Weights of a small image classifier.
Model: 3.71M parameters, 24-pixel images, arch resnet, norm groupnorm, activation prelu, depths [4, 4, 4], widths [64, 112, 192].
Data: trained on Sentinel-2 satellite tiles (TerraMesh), 72500 training examples, 37.1 epochs.
Rows from block 6, named by matrix and row number. Rows with one number belong to one channel. Each number is 128 + 24 x the weight over its row's rms, rounded and kept within 0 to 255. All counts start at 0. Numbers have three digits each. After the name is the row's rms in percent of the matrix's.
# convs0: first 3x3 conv (model.blocks.6.convs.0.weight, 112x112x3x3), inputs 39-51, a 3x3 kernel for each
# convs1: second 3x3 conv (model.blocks.6.convs.1.weight, 112x112x3x3, transposed), outputs 39-51, a 3x3 kernel for each
convs0.46 105:115134167146132157121126130133162108132115156144161109132154135096153106135123121114139129082191130107123139162112129107142184112114127123129109100101104096115141128123145121111113151165117099151096121137151089097095142119120130172131141122122126132118161167167120141123137116161117106115130128140113117121097091108093114115161169153110136199141117111
convs1.46 107:137110130116139122141115185134132093153088135115165139128116154159075142130107090161091121150159119149119123126140124183144124117114108112143139126099113101140130162191132063092120107236111152134123157180130109162147149137111147153108123132154108180073105125095092148159092133116103119096135124135094110156103101162121138087098107163201083117119133107
convs0.47 096:128137143117124134120137141125116120122089130114099094138154126136133116148139123144134128145129124116141132140171119173095132097130150133181125130144111126172103161106116100140125148178132118116112163129158150094106125163148075132098148160144114138097135124113164149159144134131125139151130189101123135149109086110147145166126067118145097181130143096
convs1.47 103:148093161125123102075112102123098117101071090153109135134100105153105110148120109103125134148140156127109120105147154126126166172076120123137129094155119169125136138114137126190193101107120109095156154139154107117152055123119129186143138138112123119139081111172128138113149148143159143135152114136105104142143129164116120132121150159114121113131141085
convs0.48 094:131142170151125129131134096123149120121072165114120140131118110106115153101156118094129097100118124105108148142121157108112105099163103120125127090149135098166111124079158104145139114160117107093136093099139152186146105158100099189100108144121116146100110136130127115140155131091124105133109144103148119131121106130144143110103054101202143123166152131
convs1.48 098:144133109098034158085143217158122123093154136175141094117122133155167132153154123098132126124128134094120120174164102135162139157138139140147137093167140148160141112114103156134146125120155167121152142103137162105112139131130152121112141091158138129107171119117136116150123134109135116123127169129107109137124108104151136124164131135162163133128162157
convs0.49 107:090132123145116145105147170100118117106139120132134139124122078138126118146126097124151137092117107075105124157109119135127110121133142104117104139112111110119128139111121125068114117151165136124125137137130111154095122101131162140095145066161073140131122164177131119086116087100095195108147160109103134145126143111087138120164099131141123127127103121
convs1.49 102:178143165125187090117126162122135118118166114129139102139137121092112153108152123094146106106151141107125134128129060111112171094182139122154111146118141107140132142116154144142095103140162146101105080137078154122119186142132134160091142151169129113105119107083094131141099108124092131185129145153111163137127157173151115141164066109088190086145125152
convs0.50 098:110164150126122159153150129126128152162067105147151159128125146165123124148166162086156128104158100140125129147111148169126131134178178162100106133139114109170150099116117165095111139137119099066095153117126123153122086106116125098117134142105119120158177075130128122104119097081108103155142161123111108141092202163168102099131171125115118195113103168
convs1.50 102:101136111117130151162100144157148123109164137149114132129146080095152106146156155123110117128118090133136104124137141133123116119115191092102107080114128124121140145150113174086103089104073096139116125107114152113155113096119106111116063109172096095132095128143161139169118113127124140127102125142206128120137145125147120142083112133117126139088084141
convs0.51 121:069061114120174152126134072154135098134145139123132140146136098132112105108161119159115117124128115116165147188109121080110119108127141124120151112146108127114138147120147124133141096107118142110133104172114121096140109086173119187141140082096177143185082109128099125067105140098127133162102085148076155127151179106161129151128158120127121144101096121
convs1.51 109:085119101111122075133155085122154158159108127165133135108145144153159107157118159120143121153139095107152126136116131120114141135121157096134105163120155128134116093115142086136119106173107102125123130130136159146156119163113177124163082112077136184136155108160139150090149141181128126152149143138088103132125125103124085112152100140119141107103120119
convs0.52 095:091119081119135134134132120129119146105101148117114113151168113140151130130143146115121168122087078081119115136106072083112163120113117084153129108144106155133128137107117155111105146115093084112090133085118120103162141130135138149128116143100103151139122122139098101128122141128105141124167147117129115119132115104104144163075090119116092115145113109
convs1.52 096:162155101138148142161160119114126130105157113164134108123130090092112156125144157149139120106144108108144116163166127074166156123127112111128139133157133106114113081082122149132126095104139141146135147142126140145132125113115100184136092063124112168099102131130101116173120127115146149086164111132103149142143203116105106120129167135104148137125132127
convs0.53 101:101137117083103135129126185128146103147103182124114120101124121128131142155107135145120168151117114124154111047107122108112143094156134112154110110138160141128111138117076105143083086179129135078136154121115138090112122150123114161100112102140133108148120123135157148090102144115079161113138111118167150168127126183138136111191091099151074158072133115
convs1.53 100:162119108171125117125108098120164131154166137128142112112121112151140167119153158145134134118109122119109137124118137116141121143139129160119111156144129124130113078223081168151132111149127171119130117080128069110124158164118167169135075108109114150151132112123124103145104117152103133112108143112133108125138145166143181135128162121139121135099161125
convs0.54 099:148118116146106150147127113100163086101124114102153106109099166111121127129108138142104139148179153111079133142162148080124110143163064110171098080181142140129167135104106086048163140110136099093114163099137102143122122157073116092125130140116080106143127113115155139121132132077113090123152133119104120102087061062150117137126088109118117100107150161
convs1.54 096:131154097159103146145170140134133149137150105192158148135073098122107175129121110128092090139152150101109125124099140102137100088126126147100104107114116115118130118136124037119121160113137123103117123105078147129153138177158155143158099156151142119110126083118134075115129139108117119096131123153140156127172096115149111111117109131082139128157111141
convs0.55 098:146132154147125106106121083113106082103142135093116141048113138128152159156132138146111081098086043106133123115085107128140095131121120078130166120121171130122157135136158106081046111133153149140161142185141136082113135126139119130097135124103102132108125122096162133104096116092128140139119119099133123108111136136092141159115145119102147111108103089
convs1.55 097:144171106135121088106136127108095144086116155157118110125093090127150094146080120165151160127156104128129166172158110120152097132135129134147103160114152127135125153156130085100167143176141118103062103094108142111102183135112106126079132168127137176143124173135135127103092137141116140085117121098135146139146116133110098142142108115121152145130142106
convs0.56 102:119134134074134123113173149163132128139201149076138185153122126143166082137159138125170170122120154128127140107093088127143105171100145108177119160105127106114151095161198165105181139057118099136082126092068110161118147125116116163133129123138126143114135166135119163117115131080085123079134164111144118124115145137099109123134115126107166119122158137
convs1.56 105:107086096128116100114143150125172181132103136179139134122125118119110133110108121103119129088110139147125132111125092093147138142107132108196127141106124109135168154204142078140167109083135128116202123121186142073137110139109111142123149115172106126103128093140114140120134113144125156134103136093099096136144140138161170166113106101146131111144131171
convs0.57 098:123092158170110142142151146132147069145129115141134119152156136145118116142129144120148122140181181106140140133144143106138182086127154108136135132125135112135148163092155179181184135140124159127152148165118164136141115094102150102149111146100188181103094116119088108143125113111117078119149130128148083102123128140147118117164143119109116105112159133
convs1.57 102:095103170108080127118149147097148136117152120134108152124102162081149132120125133122141144101128144133135143130119093118129115173157111141109151115174114092133122154132130119118102120117131155082158125155171097091097154154119119116121131130097144173114101108158083119135127137109104136130142140166098086175097082124165145087129145135107162131156181123
convs0.58 105:154114151109095163120132153173171089095128126102098161134132111106091133114110124101143143153146128103130141114104118088108106130158159096156176130195185081125079132121148095123092125152101166098104145106108179109127136136085116143102140144117070142130106071089100108125108130129163135176111134110141115136128128106126106089113136118121164127130133136
convs1.58 101:110153120125137134116118127126178143119111178122167087144144109139159140142126157141132119130129129130155146077108096148095142117123153106114129141125132149137150118104134137132095150093145103125136137135127151147133105097146114081118122129148144134164101126100150155108121139123174165131164127120149096090110158141098098108191184113105140088077097133
convs0.59 111:154133081135122111127117104109124121136148158128137111099122137175152100130167135132090154206095155151142127110078129144131155164129104149158091124143148133092116128174131131084114153128118127139093099171130105102071123084158115168148122115116159139132086126113167084138123123114126116135065139111155110132118093161139151096130144114179152147104129093
convs1.59 100:099122118141109132126106117135101185091118133162129124110131082136171126123109094114152111156160137129129115151135151116136116158138110084117129104110144106122130151158181113199095143102090138164078079108141114130122134101128124093110114110116104137171147109097143136122125108148101124131115092116117128122116105115095106154132094137087170159137096143
convs0.60 097:140152131103102112155144121167176100157119095118105123109149164104106168092125096154167132090080164100110109166076112142128133138137133142168133131148094134127107101159094179151162112138123123089139137074138099122139105141161089070086127091163127126108140138097107170126116126140107097127118143110149088121137138125160128129129159141154109099162149089
convs1.60 099:142131122147161154110090170119190128109109137122123114105111111102096151142095092115144160135132135126148135130136115065091105109125118126117149134136118136138150152132129098099113091122105125114116098113142158142133098112126101111136060091131105144126147128113153073153142138112115112073128120085139141115101102109164112123100105148095163155136105094
convs0.61 105:097134117152141144110091109092104112134167156142147131167137141134147136133090121108122114150114135107115128091109143136151135165132129154138115127161115124074135097148109139107157094109112151115098147140159135135134119099167156142120143100127086090109098131104137108168126145158103119135098141125145129104136148109129140108162157154154145086134162129
convs1.61 105:119139121165143164127161097078110109152132115112108102156142098155143165088122122094153146135118129127082117134101155125109116149127135144127099182110120141120147152088095115131158126105139119107146132082113149147082125129109136129098121116149132096137144161132143103162125104121138141118122127116115114142129103115095118093143085147135124128160121142
convs0.62 095:161109131122098152105120100133161117187175150128160126128144134136151173114123130155092112102096133136113128126124116136125107101180172153145082152137111105122172119117146139106131111150133162106122140169134138135124109105110114117112085150154113126145116102138139121129154156154148085138137164152135141106138104099125132128128129118120094140103101087
convs1.62 097:148114111074094121092133139112058117109122119122120153150140212133138164151130116140121135094106148148143152150106119114116110103107158117125122159130134118100136146112122156139157051122165171126137101217153132128152120132107109130140107143118135081135109133119099111128160101114148152131140123132096085130110155124161149123127119136149165164134141174
convs0.63 104:129161143125096140122119106125149139134145123181125141138114104118117140120129102158137094122151120096119147135199098127088126093127127139112156135106140135103160097160116117127148123077128099175109121158089115174119166140153111142131155150124133131132156174111131139112108136139131150132115138182148133122168111142146136106109153157141121075136164108
convs1.63 106:108068093062144180205139119088148139108119091126165098127138127141106158140141138105104101129139117149148136131118096125160126139119137132100111142114117137122115150162159117053163113118145129166091125110117136147168141130131135135137139081142163160135102118088150074142103115090097091118109108122142119123111087133077090097161128109117122156143130133
convs0.64 095:102160126120120124163190115127109149154153082127179139084122123136126148142153145180153124115130151114118139132100137127142112097113158090122085117063106062167134154090089124154132145081136142087098106106114124120139134098157146137118135143129134126147140133133116148153120134132114119116089147131132134138162134086102106126127133118200146138141104111
convs1.64 095:141133192136152121112156189145116135130139145100090160141117131123117118138105149125085106099105113173135124108111124184132141135159111117112150106160157119140133169098107119114062090093159122092130086077129090140158118141120140154129136128145110111097145156099148112138146147123114116150112088128146171141142132114149114106138139119131092102126129099
convs0.65 102:156115089118082093151096154121123136105136163115132124138139115154104136128137120111159096152099108090108092099152149125158098120113117102113145115167107137127130138135127149123141105095100138117149149120127132108106130151110119141107152123136092124107087087132137131124161171165128144122121094110160204145129173172130143149143109154195129134123096146
convs1.65 105:144118104112124137168143123124078090119121106178148138098156154134149148117142136123122118131110117108134131102145120107105129117170153129078104121084095178140117078107139109104151138136127135130158122096133160065090130126148144113115137165130147121086130104106139161157135131138139151175137123124113127148126134132108111072133099124131123129151114135
convs0.66 091:102116142156110158160123153144130163115127145160133176120120150115136091089140129123125133125107116103086076125076120144124127143103126108151110166097056113129129122160133116081132124112122165186156186108135132155159153186117157118193157123141132134112090070124111131100143108130088132143122127094153156119131129161108122092132082136125128101129093106
convs1.66 096:163146134165154120135135088125153164168160105136149105143132129141134089165100137137097121086129114137172118102135110149113134150160174153115092134173147160143158103129116117077078156046144149088131130149121159090133111104131126141159129098135102091126127111166177132125124095096164098140134153118127118153113130102132145092109109117133115075118117127
convs0.67 102:141097143117108158133095136136122146136114113067159101120123130099137157124129151094115129085077122130080120157143115114107079124104107159144050118113094113161181079140144129145117146115063097153150130150114139153115161139112118176118157128168113128101140127155120156154122136152128172119145132142156079135197126133158144122136097128131117114153112095
convs1.67 100:141086115105144090196125185132089140100143137126173121142109117136140147102110157164117118159137139135124132111106113130096134116089106132131196099143131140131151138123149200123136101161091130129154122123135118113137090133134122111156130144153116089137102117073140126142147128127160149126088147147138136140129132126125151166094129099131124094136122145
convs0.68 111:092147112138102129111094154164124098100123115124154138131127117108095166159161143107136121168123116132121113173113135146134147117139083105115139115156127132125139103121118206124124125121084129125109166126156146159097157151124119104134084131144142130112159126137142143182085100128179128153132152161088103133163136096115125132119140151161153103129119127
convs1.68 103:116099112146120177184132098145083127121143124169190094135118122118149150161124123125092103137104131161116135120134116128119168118127129145102096109116087122128101168138158151164214085067087149126117138151104147146074119132109101129144144131062162100082151176129090132098134140135125151138140109127162125123129108105128097146117162133146077169131152139
convs0.69 087:085127074136162147145124124123117139159113125097111095151087141105121142134143095157154147143133119148138142089112098098092112110104074184122105141121084066096177150150109094148136106139147213191135150145138115144151129110108143124129118138097138146117114123125104132156123118132156133120131103157148139152133089120135121111117122136155122123119131147
convs1.69 090:156208151121143115103138128114070084145116131145153184151171098130114125128122152138134133155158137126130126144127099141144159141119129138111115126112145104154126143073110168088125157100112089119163097152153128144140114099101146179115122159126142099068124110118101122131147090112172158145121086113131142122139168151109122126149177123145106086127141122
convs0.70 110:142125089164132103090107142152110163118138114126089164099152175118124171131125143116162127068136177134110166129101152109140162129140128166108134117136138092106107101098143138105130136117139131121111123119129135098139151069131101119155104118103105175148117136135133132123088162137136118142147139125125095123133119143177110124062143157113087145188127124
convs1.70 113:112124123110158101152078099148110134148136114128146175165141122123170088147160120126119131133121127117124132107104146128212161106182170126124142142134123123136145170092132132097165160159118142094145094147123134147153152081131120131150103146140088130099134109122103128114122097125134131107094139133107162121128137149142130132123080125136154143126131096
convs0.71 098:103105114127145130159130131100141113139098134162171116134130154117146166124119125103130117122149155102127110172119168127117115123084153142129146133152152137150169120113130132141116145116083156131179186177174152128118156124139152109146126124101123088112159157119153104119107106096155152089060132136131136094175127094097118097088097073107098106113109104
convs1.71 095:121114134144077087121117117144167095116065121149120133187157125133099162090125117168108147131114145172113120134123103135108137151117141120112083161143130154080147156099097121145092102104106082120097140124061165178123126122125162199165155161131121132183169165140169150096131137115111135147121115137102134148106123097123119136098148138137126119160142167
convs0.72 087:119078114130139083151102057134142142136112166146134158150146126120148165101132147171126163178166170131127106112114159153126127099120148159119133124121141158187139154111100108096119110196182141125155152114140119101147099134162148189148124128076100113110167145106143155135124135092148101115126128098157146129122127124163147145131141081135130100181108124
convs1.72 090:125140116080081124053068165127122134136163116130134108115110124130123107139086148144121112127130142113128109129150112107145115113111147128099160137128117116154140108082090168111110195111126113089144156171103101154128128145110106120135115179145148098153125125132101121122126122155115126107129124118120134136105095156111104088119120077113144142141146126
convs0.73 085:120138158115156114102117098117089132131121116087109106122132122102150163141137141105135122168135165086113174140095132170141121144137130128116132131118122110134134179144111122174182113141118169084149190138117090159137145107129133145119130109132127108093159100116149116128132090095122093084146110110119160134132118123096129094155129115133109115134117120
convs1.73 093:075125151148120144159149153122080153129101121117075106149099122145148108112135151122159157123134123122109147142108116105153142114109094122147196142168172131112126125090100137109112111100125122142174164129129108081190156157155173128114137094098134128138131134113089129172133123147104116124106129117109102127131112096111147112114103130136217127135132132
convs0.74 097:115130145128151122120120132145109143126176139125142129095144124117135143162139114081136141176089159156105096114102137129172083182093129132111144156100169141122132121141105143131157132059110121107135114079096113107090113134151191192113154117132130143127179140087149114143126136102153169065145107125112146128155170080100125136110139102133126107115108175
convs1.74 096:132125163128127150148093087106118111203147149175083135148154147162148106094127134113115136126108120120091118153153159099144102110153116120132130134149132131129123105126181123181124144157103109160131148075138147136088150122158140148163072157111130080145151123100115117116137140132100146140121120107110136138098132136110148127134155115072128156159105117
convs0.75 097:139087184161139102148133125123091111131125138099143145144089092122102158150114115085079113121087113124118162121100113113152134142108133100088146102122128109137127115084087098101169166161173150128146121125114099104103062078111088116108143107167136113132164126093111138107114166125133121087080099117116135107134113133054095126127173172129146157117115160
convs1.75 100:124096133140129143088131146152153159104157130101115130155125119139113093127110118125133147107111088106113110105087100164101150112110145108113097103089143111115106140108077105077108161179162124093127145110113154132146129127142116096100109129121157113153136167123130106169115108110130116103101147129108128118133164143113152142127106110101109065170120108
convs0.76 096:136110106109116091121131125171177162102133127127139158139109134125109136092091076130126107140133136118144094129151084140141140129114144077147110122147119099128176107139108134134149143132132157120138116147129110099154178135171110183114097112082126124125149156153106170116096115094112148129132140104083126121158133126128118165182104148098080162129152210
convs1.76 100:114195133143121121128170132163159130136142116111148118140128158133127097098127095105113132122141103142147153147129127119152138158115109180113125160121116148123099113154085102086128078127078150159099135126126067101109134106140094143118146159100114139158099119156122191167116125109081115120122100111170141144093119128098118122113076105123158115152145120
convs0.77 106:146137116113135108094183124157123094107106125128143120169116113123132173119166159093192093077160099060180132116180101156123146109121148110127173114147139130072126113103136159152129156082112177130165139104115103134149118149147108121147124109134149044165130149175127105120172138140139127148136106167110164125121169132117101150096110115136088170135146129
convs1.77 104:146108132143067077150145100140120140147117075123099081152160093160152154156164144127119129136169142159117135117122120145206118120125149112151125139160170163136124108104080115177221093105104114099112136148127122129126110131119155163098138070113149111160131184079164105102126126117134134160158145129120103098157129120129126122102145163141127145119107115
convs0.78 100:091127154127144139132164145139156107137165145097119151096144100168133142148106174082103170117098155090073135159130110162102129154114135124125141154119129141114087111139130129112134115106107120128145110150141100147093133104131143115139149128105148092127151080151123143151165106126141123121127141123128163110155142123132138140148147089140103099118108120
convs1.78 106:113150098104144120114135140100116146095116084111087119193135170160108114142085128119126132127149093121159094160089150130127129143106131111085163078128126136108132100153084143149129094127172098112089086142104134139151087179142156149141141136107100092095132140101129112159140131113131153106124120138148130135099158143133114094146103114119133103149125112
convs0.79 095:104089139108106079116125120113082144116091082111103083101179112174135125129122103130123141110112103098114148070100151119145117144155120096095156157132144130125128112124132100149082091072098121136100151153147128120136148108175134129130157139145146135176105138192152151163127116120123135138148120110143137127131138109142154146128159130121096111125109105
convs1.79 095:118186104107139118113145100155151121083103166076108113169141105161118073140130074121107109122116137132104123145171098103142113138145085129155128083110102107089139072083120159133095144131112144120083095119146123147138131109104117134123127134097117133146136126097148160163145146140129165176126156156112126092098127122100146112156157145142125105165115090
convs0.80 090:128096141126118134139143122140122100123127150138135110116139128095104138166134127148181138127095105153152108123125139084104136140117121117135163153131083110138127136189138124076142122114091097131081141092129087127083125136143141127147146147164128121119157118176109097179147144185110089097096119120118141124148149140110094136133136142085163132098121136
convs1.80 099:072171130094110112163123097126095118123123078140109166111120149099102147141105137112131112146164128082134124151125110119134103144189124142119152088134089097124136079119090096127161135138081125143140093137108113121121154079110177095099127109135134128129136155118155129121104113142133148168156115154153174109100135113120128135151137143153130172127133173
convs0.81 101:095133137118129123132141155103118156092107138177132113118112152114115128119121142148140184104122110155089076096160141164171175112140141183111201144157135134151086150156155101117116138140132127121154154151149132135080074103121100127120113102137131101132119142190157142123137118121099077101133086120118122136107151115077136141147120120162135115096121097
convs1.81 101:118097162152163131163151109102138120123127152112099085086143133121130113113113115143170153136150175133152149149124139094075155115172156124129134150128141130150080103104079119108136104129170124138099133115124142164140125137145143132141132199117143114122126110146122171135109139157119137130103099096130114090151127103098071068105113145111133114102116118
convs0.82 108:140117151122087123176117129150118151147116110172119144122091111114116182134135146128125116084108138148135073089144126121173167138124127140140118120139130140135102141183134146169123097116158176143154126117133153133136111094133114133158147165113127088145112103093147146139134126154110142115110170185109123132150157175186154119119129107190135130136102074
convs1.82 110:181172109209095111116095144104114126117092105111113079134109120144087122116123108076138096143098133138100114112105112138151102138113138139139143145166147130135137122146171108150063145158097147131120164159156090064121099079086134128131110131105141140098116125126132126105146124161134109151150149107189089146169082148119109161116107120151133157121122173
convs0.83 084:133105105118128116167124136132126135149134153149149100106150108098107118138150122140112141149169155122110110129126095134200112138167119174101090149134129099120129156154151106093119127102143154137165111189126098158144117126122116100097101120124128149106151143160149102120091121095117110117158166159104099121137194129091110127148154103109104092123100113
convs1.83 093:142144144148140089132102125163177157116147127064080097142165111103134153123102131114120116152148142179130094158133105139170181120144102091109129181144134117121101112109144161143095114113105095112150141135124143148140139132164091127141146136132105137137143100124118131133123125151166144136151131138109081122113082109133075128169169134122133118124120117
convs0.84 082:114103178135139107119109112122125077157159171092150140124122074126113100106118125177147120119112124119092136101123129111132114132117135155108125077126115102119100208135130135142137149112127141147157149159121129102138148134170107110111107107156143112125120126129135134138114094130166138142130136153122157136146138111120174147107119158135130156142114135
convs1.84 092:081145140133136140128169119131146133153144109162125121118136179164129147136137123087147134090135155095103116118139103111145167110140136107171137093161141094132105058085121117151131159136109125121169139133141165147126158116122126118121121127105079107141108146130118146093096118136114124101130129087151189165133139151125152102153116135124186124141127087
convs0.85 096:076111144076089106143118173139203134130134145156115132168139106112086124105119147114103138133138142153161148188157133102126147108114117155127151140088133113131135157115120074139107128152145143118105133079121083129165092090101093111102131086158107094133128142125099091129126099135141129130078106093150140152165125121158110073089139115120102108105120120
convs1.85 094:084126119108103124082117108131114112133125112093081106129124131105146120077116136128097094116092077122119097136142144123097171135153101143133162151192156157153135167116151145142133123179175044106142082130116093132171134106132148125149127141113136117141140149082105123124118088126110151100121124125136144134116123147137161113182141157136136099136113136
convs0.86 094:121112136101090091097106129110155155157160164114165156152119127141139140126123118106155149085070144134151109132117090098126121101106074121148109166123061131096106129135162124168132123095088153120152145132140087097128110115140127151150161182146145125131132154148131098128105149103129127116129118119138153154104122121118145134184105097150125143168108138
convs1.86 093:139176121140099085109102150077145110148125119199165186126087131130118116089112097133149173137131121127123137104132159112110136146142107133121124152140122128150149125123110203146096115180159056093105122101107156141171123123132104125131140153198162109156126169134108124110117129129148114092113117134083115138142102121141126115142129117102122120125118131
convs0.87 090:110117123112091141089116114098158145133107155132150126097122102161120136142124114119123132125132148113157144115146137095090169064104098109109121101102119121100144080096132138109141103147156192103148144103111161122104119114135124159138126176164131164104134102099100145158137135135145123124088062138172139126126139164092097142112140137172117111117117108
convs1.87 095:090138192121122129131075096093167119124106132163125135118099120113105158105125151116106105151096119149119125131115114156107117123153145175089148124115124111144139161150083188174088177131130149101163093148129120145161111157089140153109112130118109118095119096133111143155093114105126123131148113132159084127157103134100138158166109107153092120137090127
convs0.88 126:121099110138102140111135159129139160111113145120149131095153146089135126176109122118149119114125117131101150117149129122145168129112128152114121151099141124118101119144107117137095154139127146132134087151117156152126107122120101145141126143153084175089149098157126096207128159113150112175130132151135148133137117158119132114156119102134147123093124086
convs1.88 106:147110105134057186144122111157103121083125171082103128153171098139146101092130142158109140154136109127096148113114133067131156146155115143116140112128126101153118117131115067126092148084113131150164146120092097138137122137135111151152118113138151119105114178130115119171140105111086137107160125134138118162139124170151136111136126161130121138104140126
convs0.89 094:152123133143118139109121135138178117129088128134121139093101144133140114146138141107119128120090128105118121109081109210157113138122133142176143161153126126143129115145155125110165126155112095115121146138093133136158175147117132125117156105150129166153137160159079143109126152178128121124131156123113151133147137107127132133118115119134154109121149108
convs1.89 101:122111145089104113149085116122140110119168118156151138156115152153187160131127155128120132145122140127123141146076117161114154115083157097080078109100158113149195128138105147162120091121122164186087115068069113106136049152114122108163120148148103129115149168139165127174130128122160107129139140171118146131133109119140108113179146129143129157114129153
convs0.90 087:066126105132130105126149132151171154158150149122170085135165142096129082105085124083092123073133095093129147142108108124105120113139089151074089148112152137120125114123126074083112114088112147110156112147135183111136074151111114116138156133119120124146128112124102132154126142084183111139133111107140091109158144114146169119069112152119121136122105127
convs1.90 095:092087133175155143135159143105050112155118100171205131097127084118100132108128118121127124124130131122096118130159139148108150132115105123108120108096134121156107194132134119132154103174111134122136128098121115100135119137110106128149105084170140119141091153117116132147124106104132095143125098153075123090135105097089136144108109117083132090113116121
convs0.91 093:152133076117144127104154114133126110144110108145138141108128147135130115120102153146104167142136136096135117142134147130103100183100140129102146104101129106108157147125107151076125140102161125194112158114124124125146109121160103129115159107140130123148089108133113135098110112107127169158104146130119120118139089128113129096103125104160143157124123136
convs1.91 097:138153168127164138101123113108133166143086108097103118144118110147140070081112100111076123131090111111145110141101187163174109171194108113131131157101098122112107103132166223123056154095084153130143162093141106114166120126137177129129141127125152104149170104128153147141135149135136120167142136126091132113104081126114117137093149169078121143171116141
convs0.92 116:114099137142133095126170120123144147135168093147133142137134125144142150131130137097108143080149124158113118110163165075107099183152145086107121119119145160182099182169091084093123115078109100148158164124113166142149141135102114086109136159168106136119129145150132106094147162142181126130094096161130116147110176117121114110131148121149152107131134119
convs1.92 113:093149118078093093131104096140203157134175139136148152153107126091134105117117094130149128176112122092104133135170143121139137129167131115119136108117152106142139132159149142178108107158106129157164150134166079140118108141135147118111135128138130096125110138145168118144137146135138166132136120136119134109150155136164157162134126146161152126136086134
convs0.93 095:159161101132131105113121110117100096138112146161148110157120100167159121116104134130123098094091164116110135108177136142105152131166131117135139078139152092134115094124138143090131162144109101141192153134111160105190134132126154121073147103170172095135119117112121136160145126159123119121147139131094113133148110138131153131152107149079156116138097127
convs1.93 096:163115137097173152145117124173131152145090133104095132113125130107106157126121121151147165167128166160110134176139045102174149108138135150143149142109119136123126109087099152174146092199105113139134110165201120136113136101111154135150105116120159137133151100137105124099092126151151149149125152119137106135100150152097159122106180073122152152126116132
convs0.94 100:132187173129129125119116140125116101129148134145117150152153100141142108129158101130107147111079124129070095102078107122133125131121175167116129132068106117108179114114099145084161086134146121078140125111102139108122135094131089080113158095119122095172137074079155126128081136100141140116135155158154177127118200136097154133147144115087126145136105136
convs1.94 098:111141103137106120151189101124104123118146129105153076141160165124154094104144123121143145102132123123139131082134123108157095120149132152142147110127138137093127140182146133163108120134137125136107178191135130135143145132152137134178105142109129124125113095130140180097137145157124141160116132128141140143118122129153127112083107141153136113090140135
convs0.95 084:148150123142135117134134167123126077160102133150139095114116142091125094127099124095136134126147154137105181136134038072107133161163140137103156110140156093127128121090090107103130169127177136140123134105090086148117159124154140106174152118143114112138140121141119124102173164150134117097150136131143132144116172141133136148105146147130103126120128110
convs1.95 088:120117125116166132111136134098128143110124132163133135148123143167100121156132184122089086111143119120125139101115118097155120112114156129093100131082117098100126119041138103190146110134155096192142118176101189138082140122121098134169144162148157123141086131065126152110119126123130090123130149101135140122124144150157141138121123117170128156149169146
convs0.96 098:157106128187141130170084127163108154112152111160099138131149137117100105089095130143127137140134143149090176120167133126103114123134125133145119108106130123099126156130108113084092121128131112094137113125128087128121136134139129112113170149119155126096114109108120205175121182154163111109169148114086125163118124139181121116104095152080131170131137144
convs1.96 104:059135106143164117095161146149177084125122129128123149121147165154210173137176129119147112127133148135150122168154117114128119096129113126102109130119148070101107141108121129102143103168115129151115108138121085080094113159135122136119104125104113186114124129163097148135114128122090073146145145130117126144170161139131159117109106109112124111146121134
convs0.97 115:109160113156129100096092120125115167117130142155113122086116097095115106136072127119129121166118155168106157116095149105117149139129118098109140141106137125092171114193120132156117093146145091112194121074131174114141099155063134099132115105142164138136091098130120079106150121106143157102114156157173098151148154159148127149102110167114128116122145102
convs1.97 103:183130107097126171137119162126131153096169186144126180081115099124122098117110120124126108184125139128107114148124120119128101108086102182134111117144122087101134158126140155160109179144135143130112093131117093144128177146134170123125153142165106138104112148076120125175081159139120111117092114134131125120115134162116137095134110115148106139114164130
convs0.98 094:144123150111132171105124153136167133152140143111087070145114152086102130117167154150144171140119118113136104154147175152157128150152124107112153105148133151106099104104111104157113114104130123164156114142138185110170128110152095131133111169096136128175132134126144104123155158124119140128155146116107098161136128128137111098163178093133118123114101079
convs1.98 095:127109145126055105096155159192175127092125124128129128130092117151123155155124109184108154132131153163149158130118129206155165157120121095110123148171124161119087175138126093091145128143141115116060133145125126122175132127088147157093137114144143063143124114112124105085151146123131120109145100095140166115113142089114134162155148144123156069115159116
convs0.99 097:157136128126138133160158141089150064090166172089151165104102121105118074118114096129137138167137134172140127145159103116108104135171130115137130129126147131104142143154159130135147141112131120126080113182165131133157151142144168128115137186109134163113149134126155117167121085130104130151137144138133148116132143125116140144165094112113159158116164107
convs1.99 099:110102134112073135141076118144114127167156125123121137129104082170107113106075137133133119140158128135143126127135152121140123154126085124103116154139129150158155146116136140135158122142165095114112137148142119127112137117140160208081145152151107114131076117161148163156107104135117151113118149128105116121135113151164115147091147106121099150119101105
convs0.100 092:177163148141128116125089143105132073074079135106113150142151155129130132110144148096094115075104122115142136137116133083088101178173154130127124169134096119131135091150164088127113174164145134116129136110120144130127150146161095078165117194154120087080136080175154082127096139174095131084097104096152100124172143140163128100124115082131132140148112078
convs1.100 097:138106085095136148102103169104152120080121130089091160141081042091120079143118135122091112149141111117108108125125093094131120095102132117116161111081119103129121057161151141069114152146104129112109114109135120149139156128099105146112077140138130089087119117096110110108145156109142153119149132162169143123094129138134104143140183147161129153126160117
convs0.101 093:172158109159137152095118111071115154131129114109089132116120143129120116129141116129124150122138141115126115165129077114118153103138160125116132169107154130165113116098145073094136108099161166119103122137149134151132123176149102104123145116121118135086117119134137119104120136115112124124130117099101108107099098130127143122119165125104162141128132134
convs1.101 090:133075098162127145133132094150097145091109138124138094122138120112165127134125111143146151162130114168181154123112093115110136126098152110111097144108068141118100144138126148128093091128137106080108123110132129106093155144091146104130118120133145103142140136175090144124099140124154199152180171136136110137139113109156140090122128121156171113131142118
convs0.102 109:142137128139114123151165142170151139132147097086082077195166165139089137136099111094142120097137150088102108124158155163128133103101104146141114112124118143172113131154096153168130147154118100136146126170107155122168128144140115141142159172113104142099146158151152157168106121089120138121129115115127140147143104100138089109104121087167111136136139127
convs1.102 106:174102128139145129157119182149090089114105163151139140156119144126122153154136133138151162145122105133134106141119137156155143141090125130154123139170185139117117113120143129139110165105127146105115096138154143130125157157129105127117130102078176182137146174176174179172150127125153141117112118086141139126139088146120104156105133178123108125130121086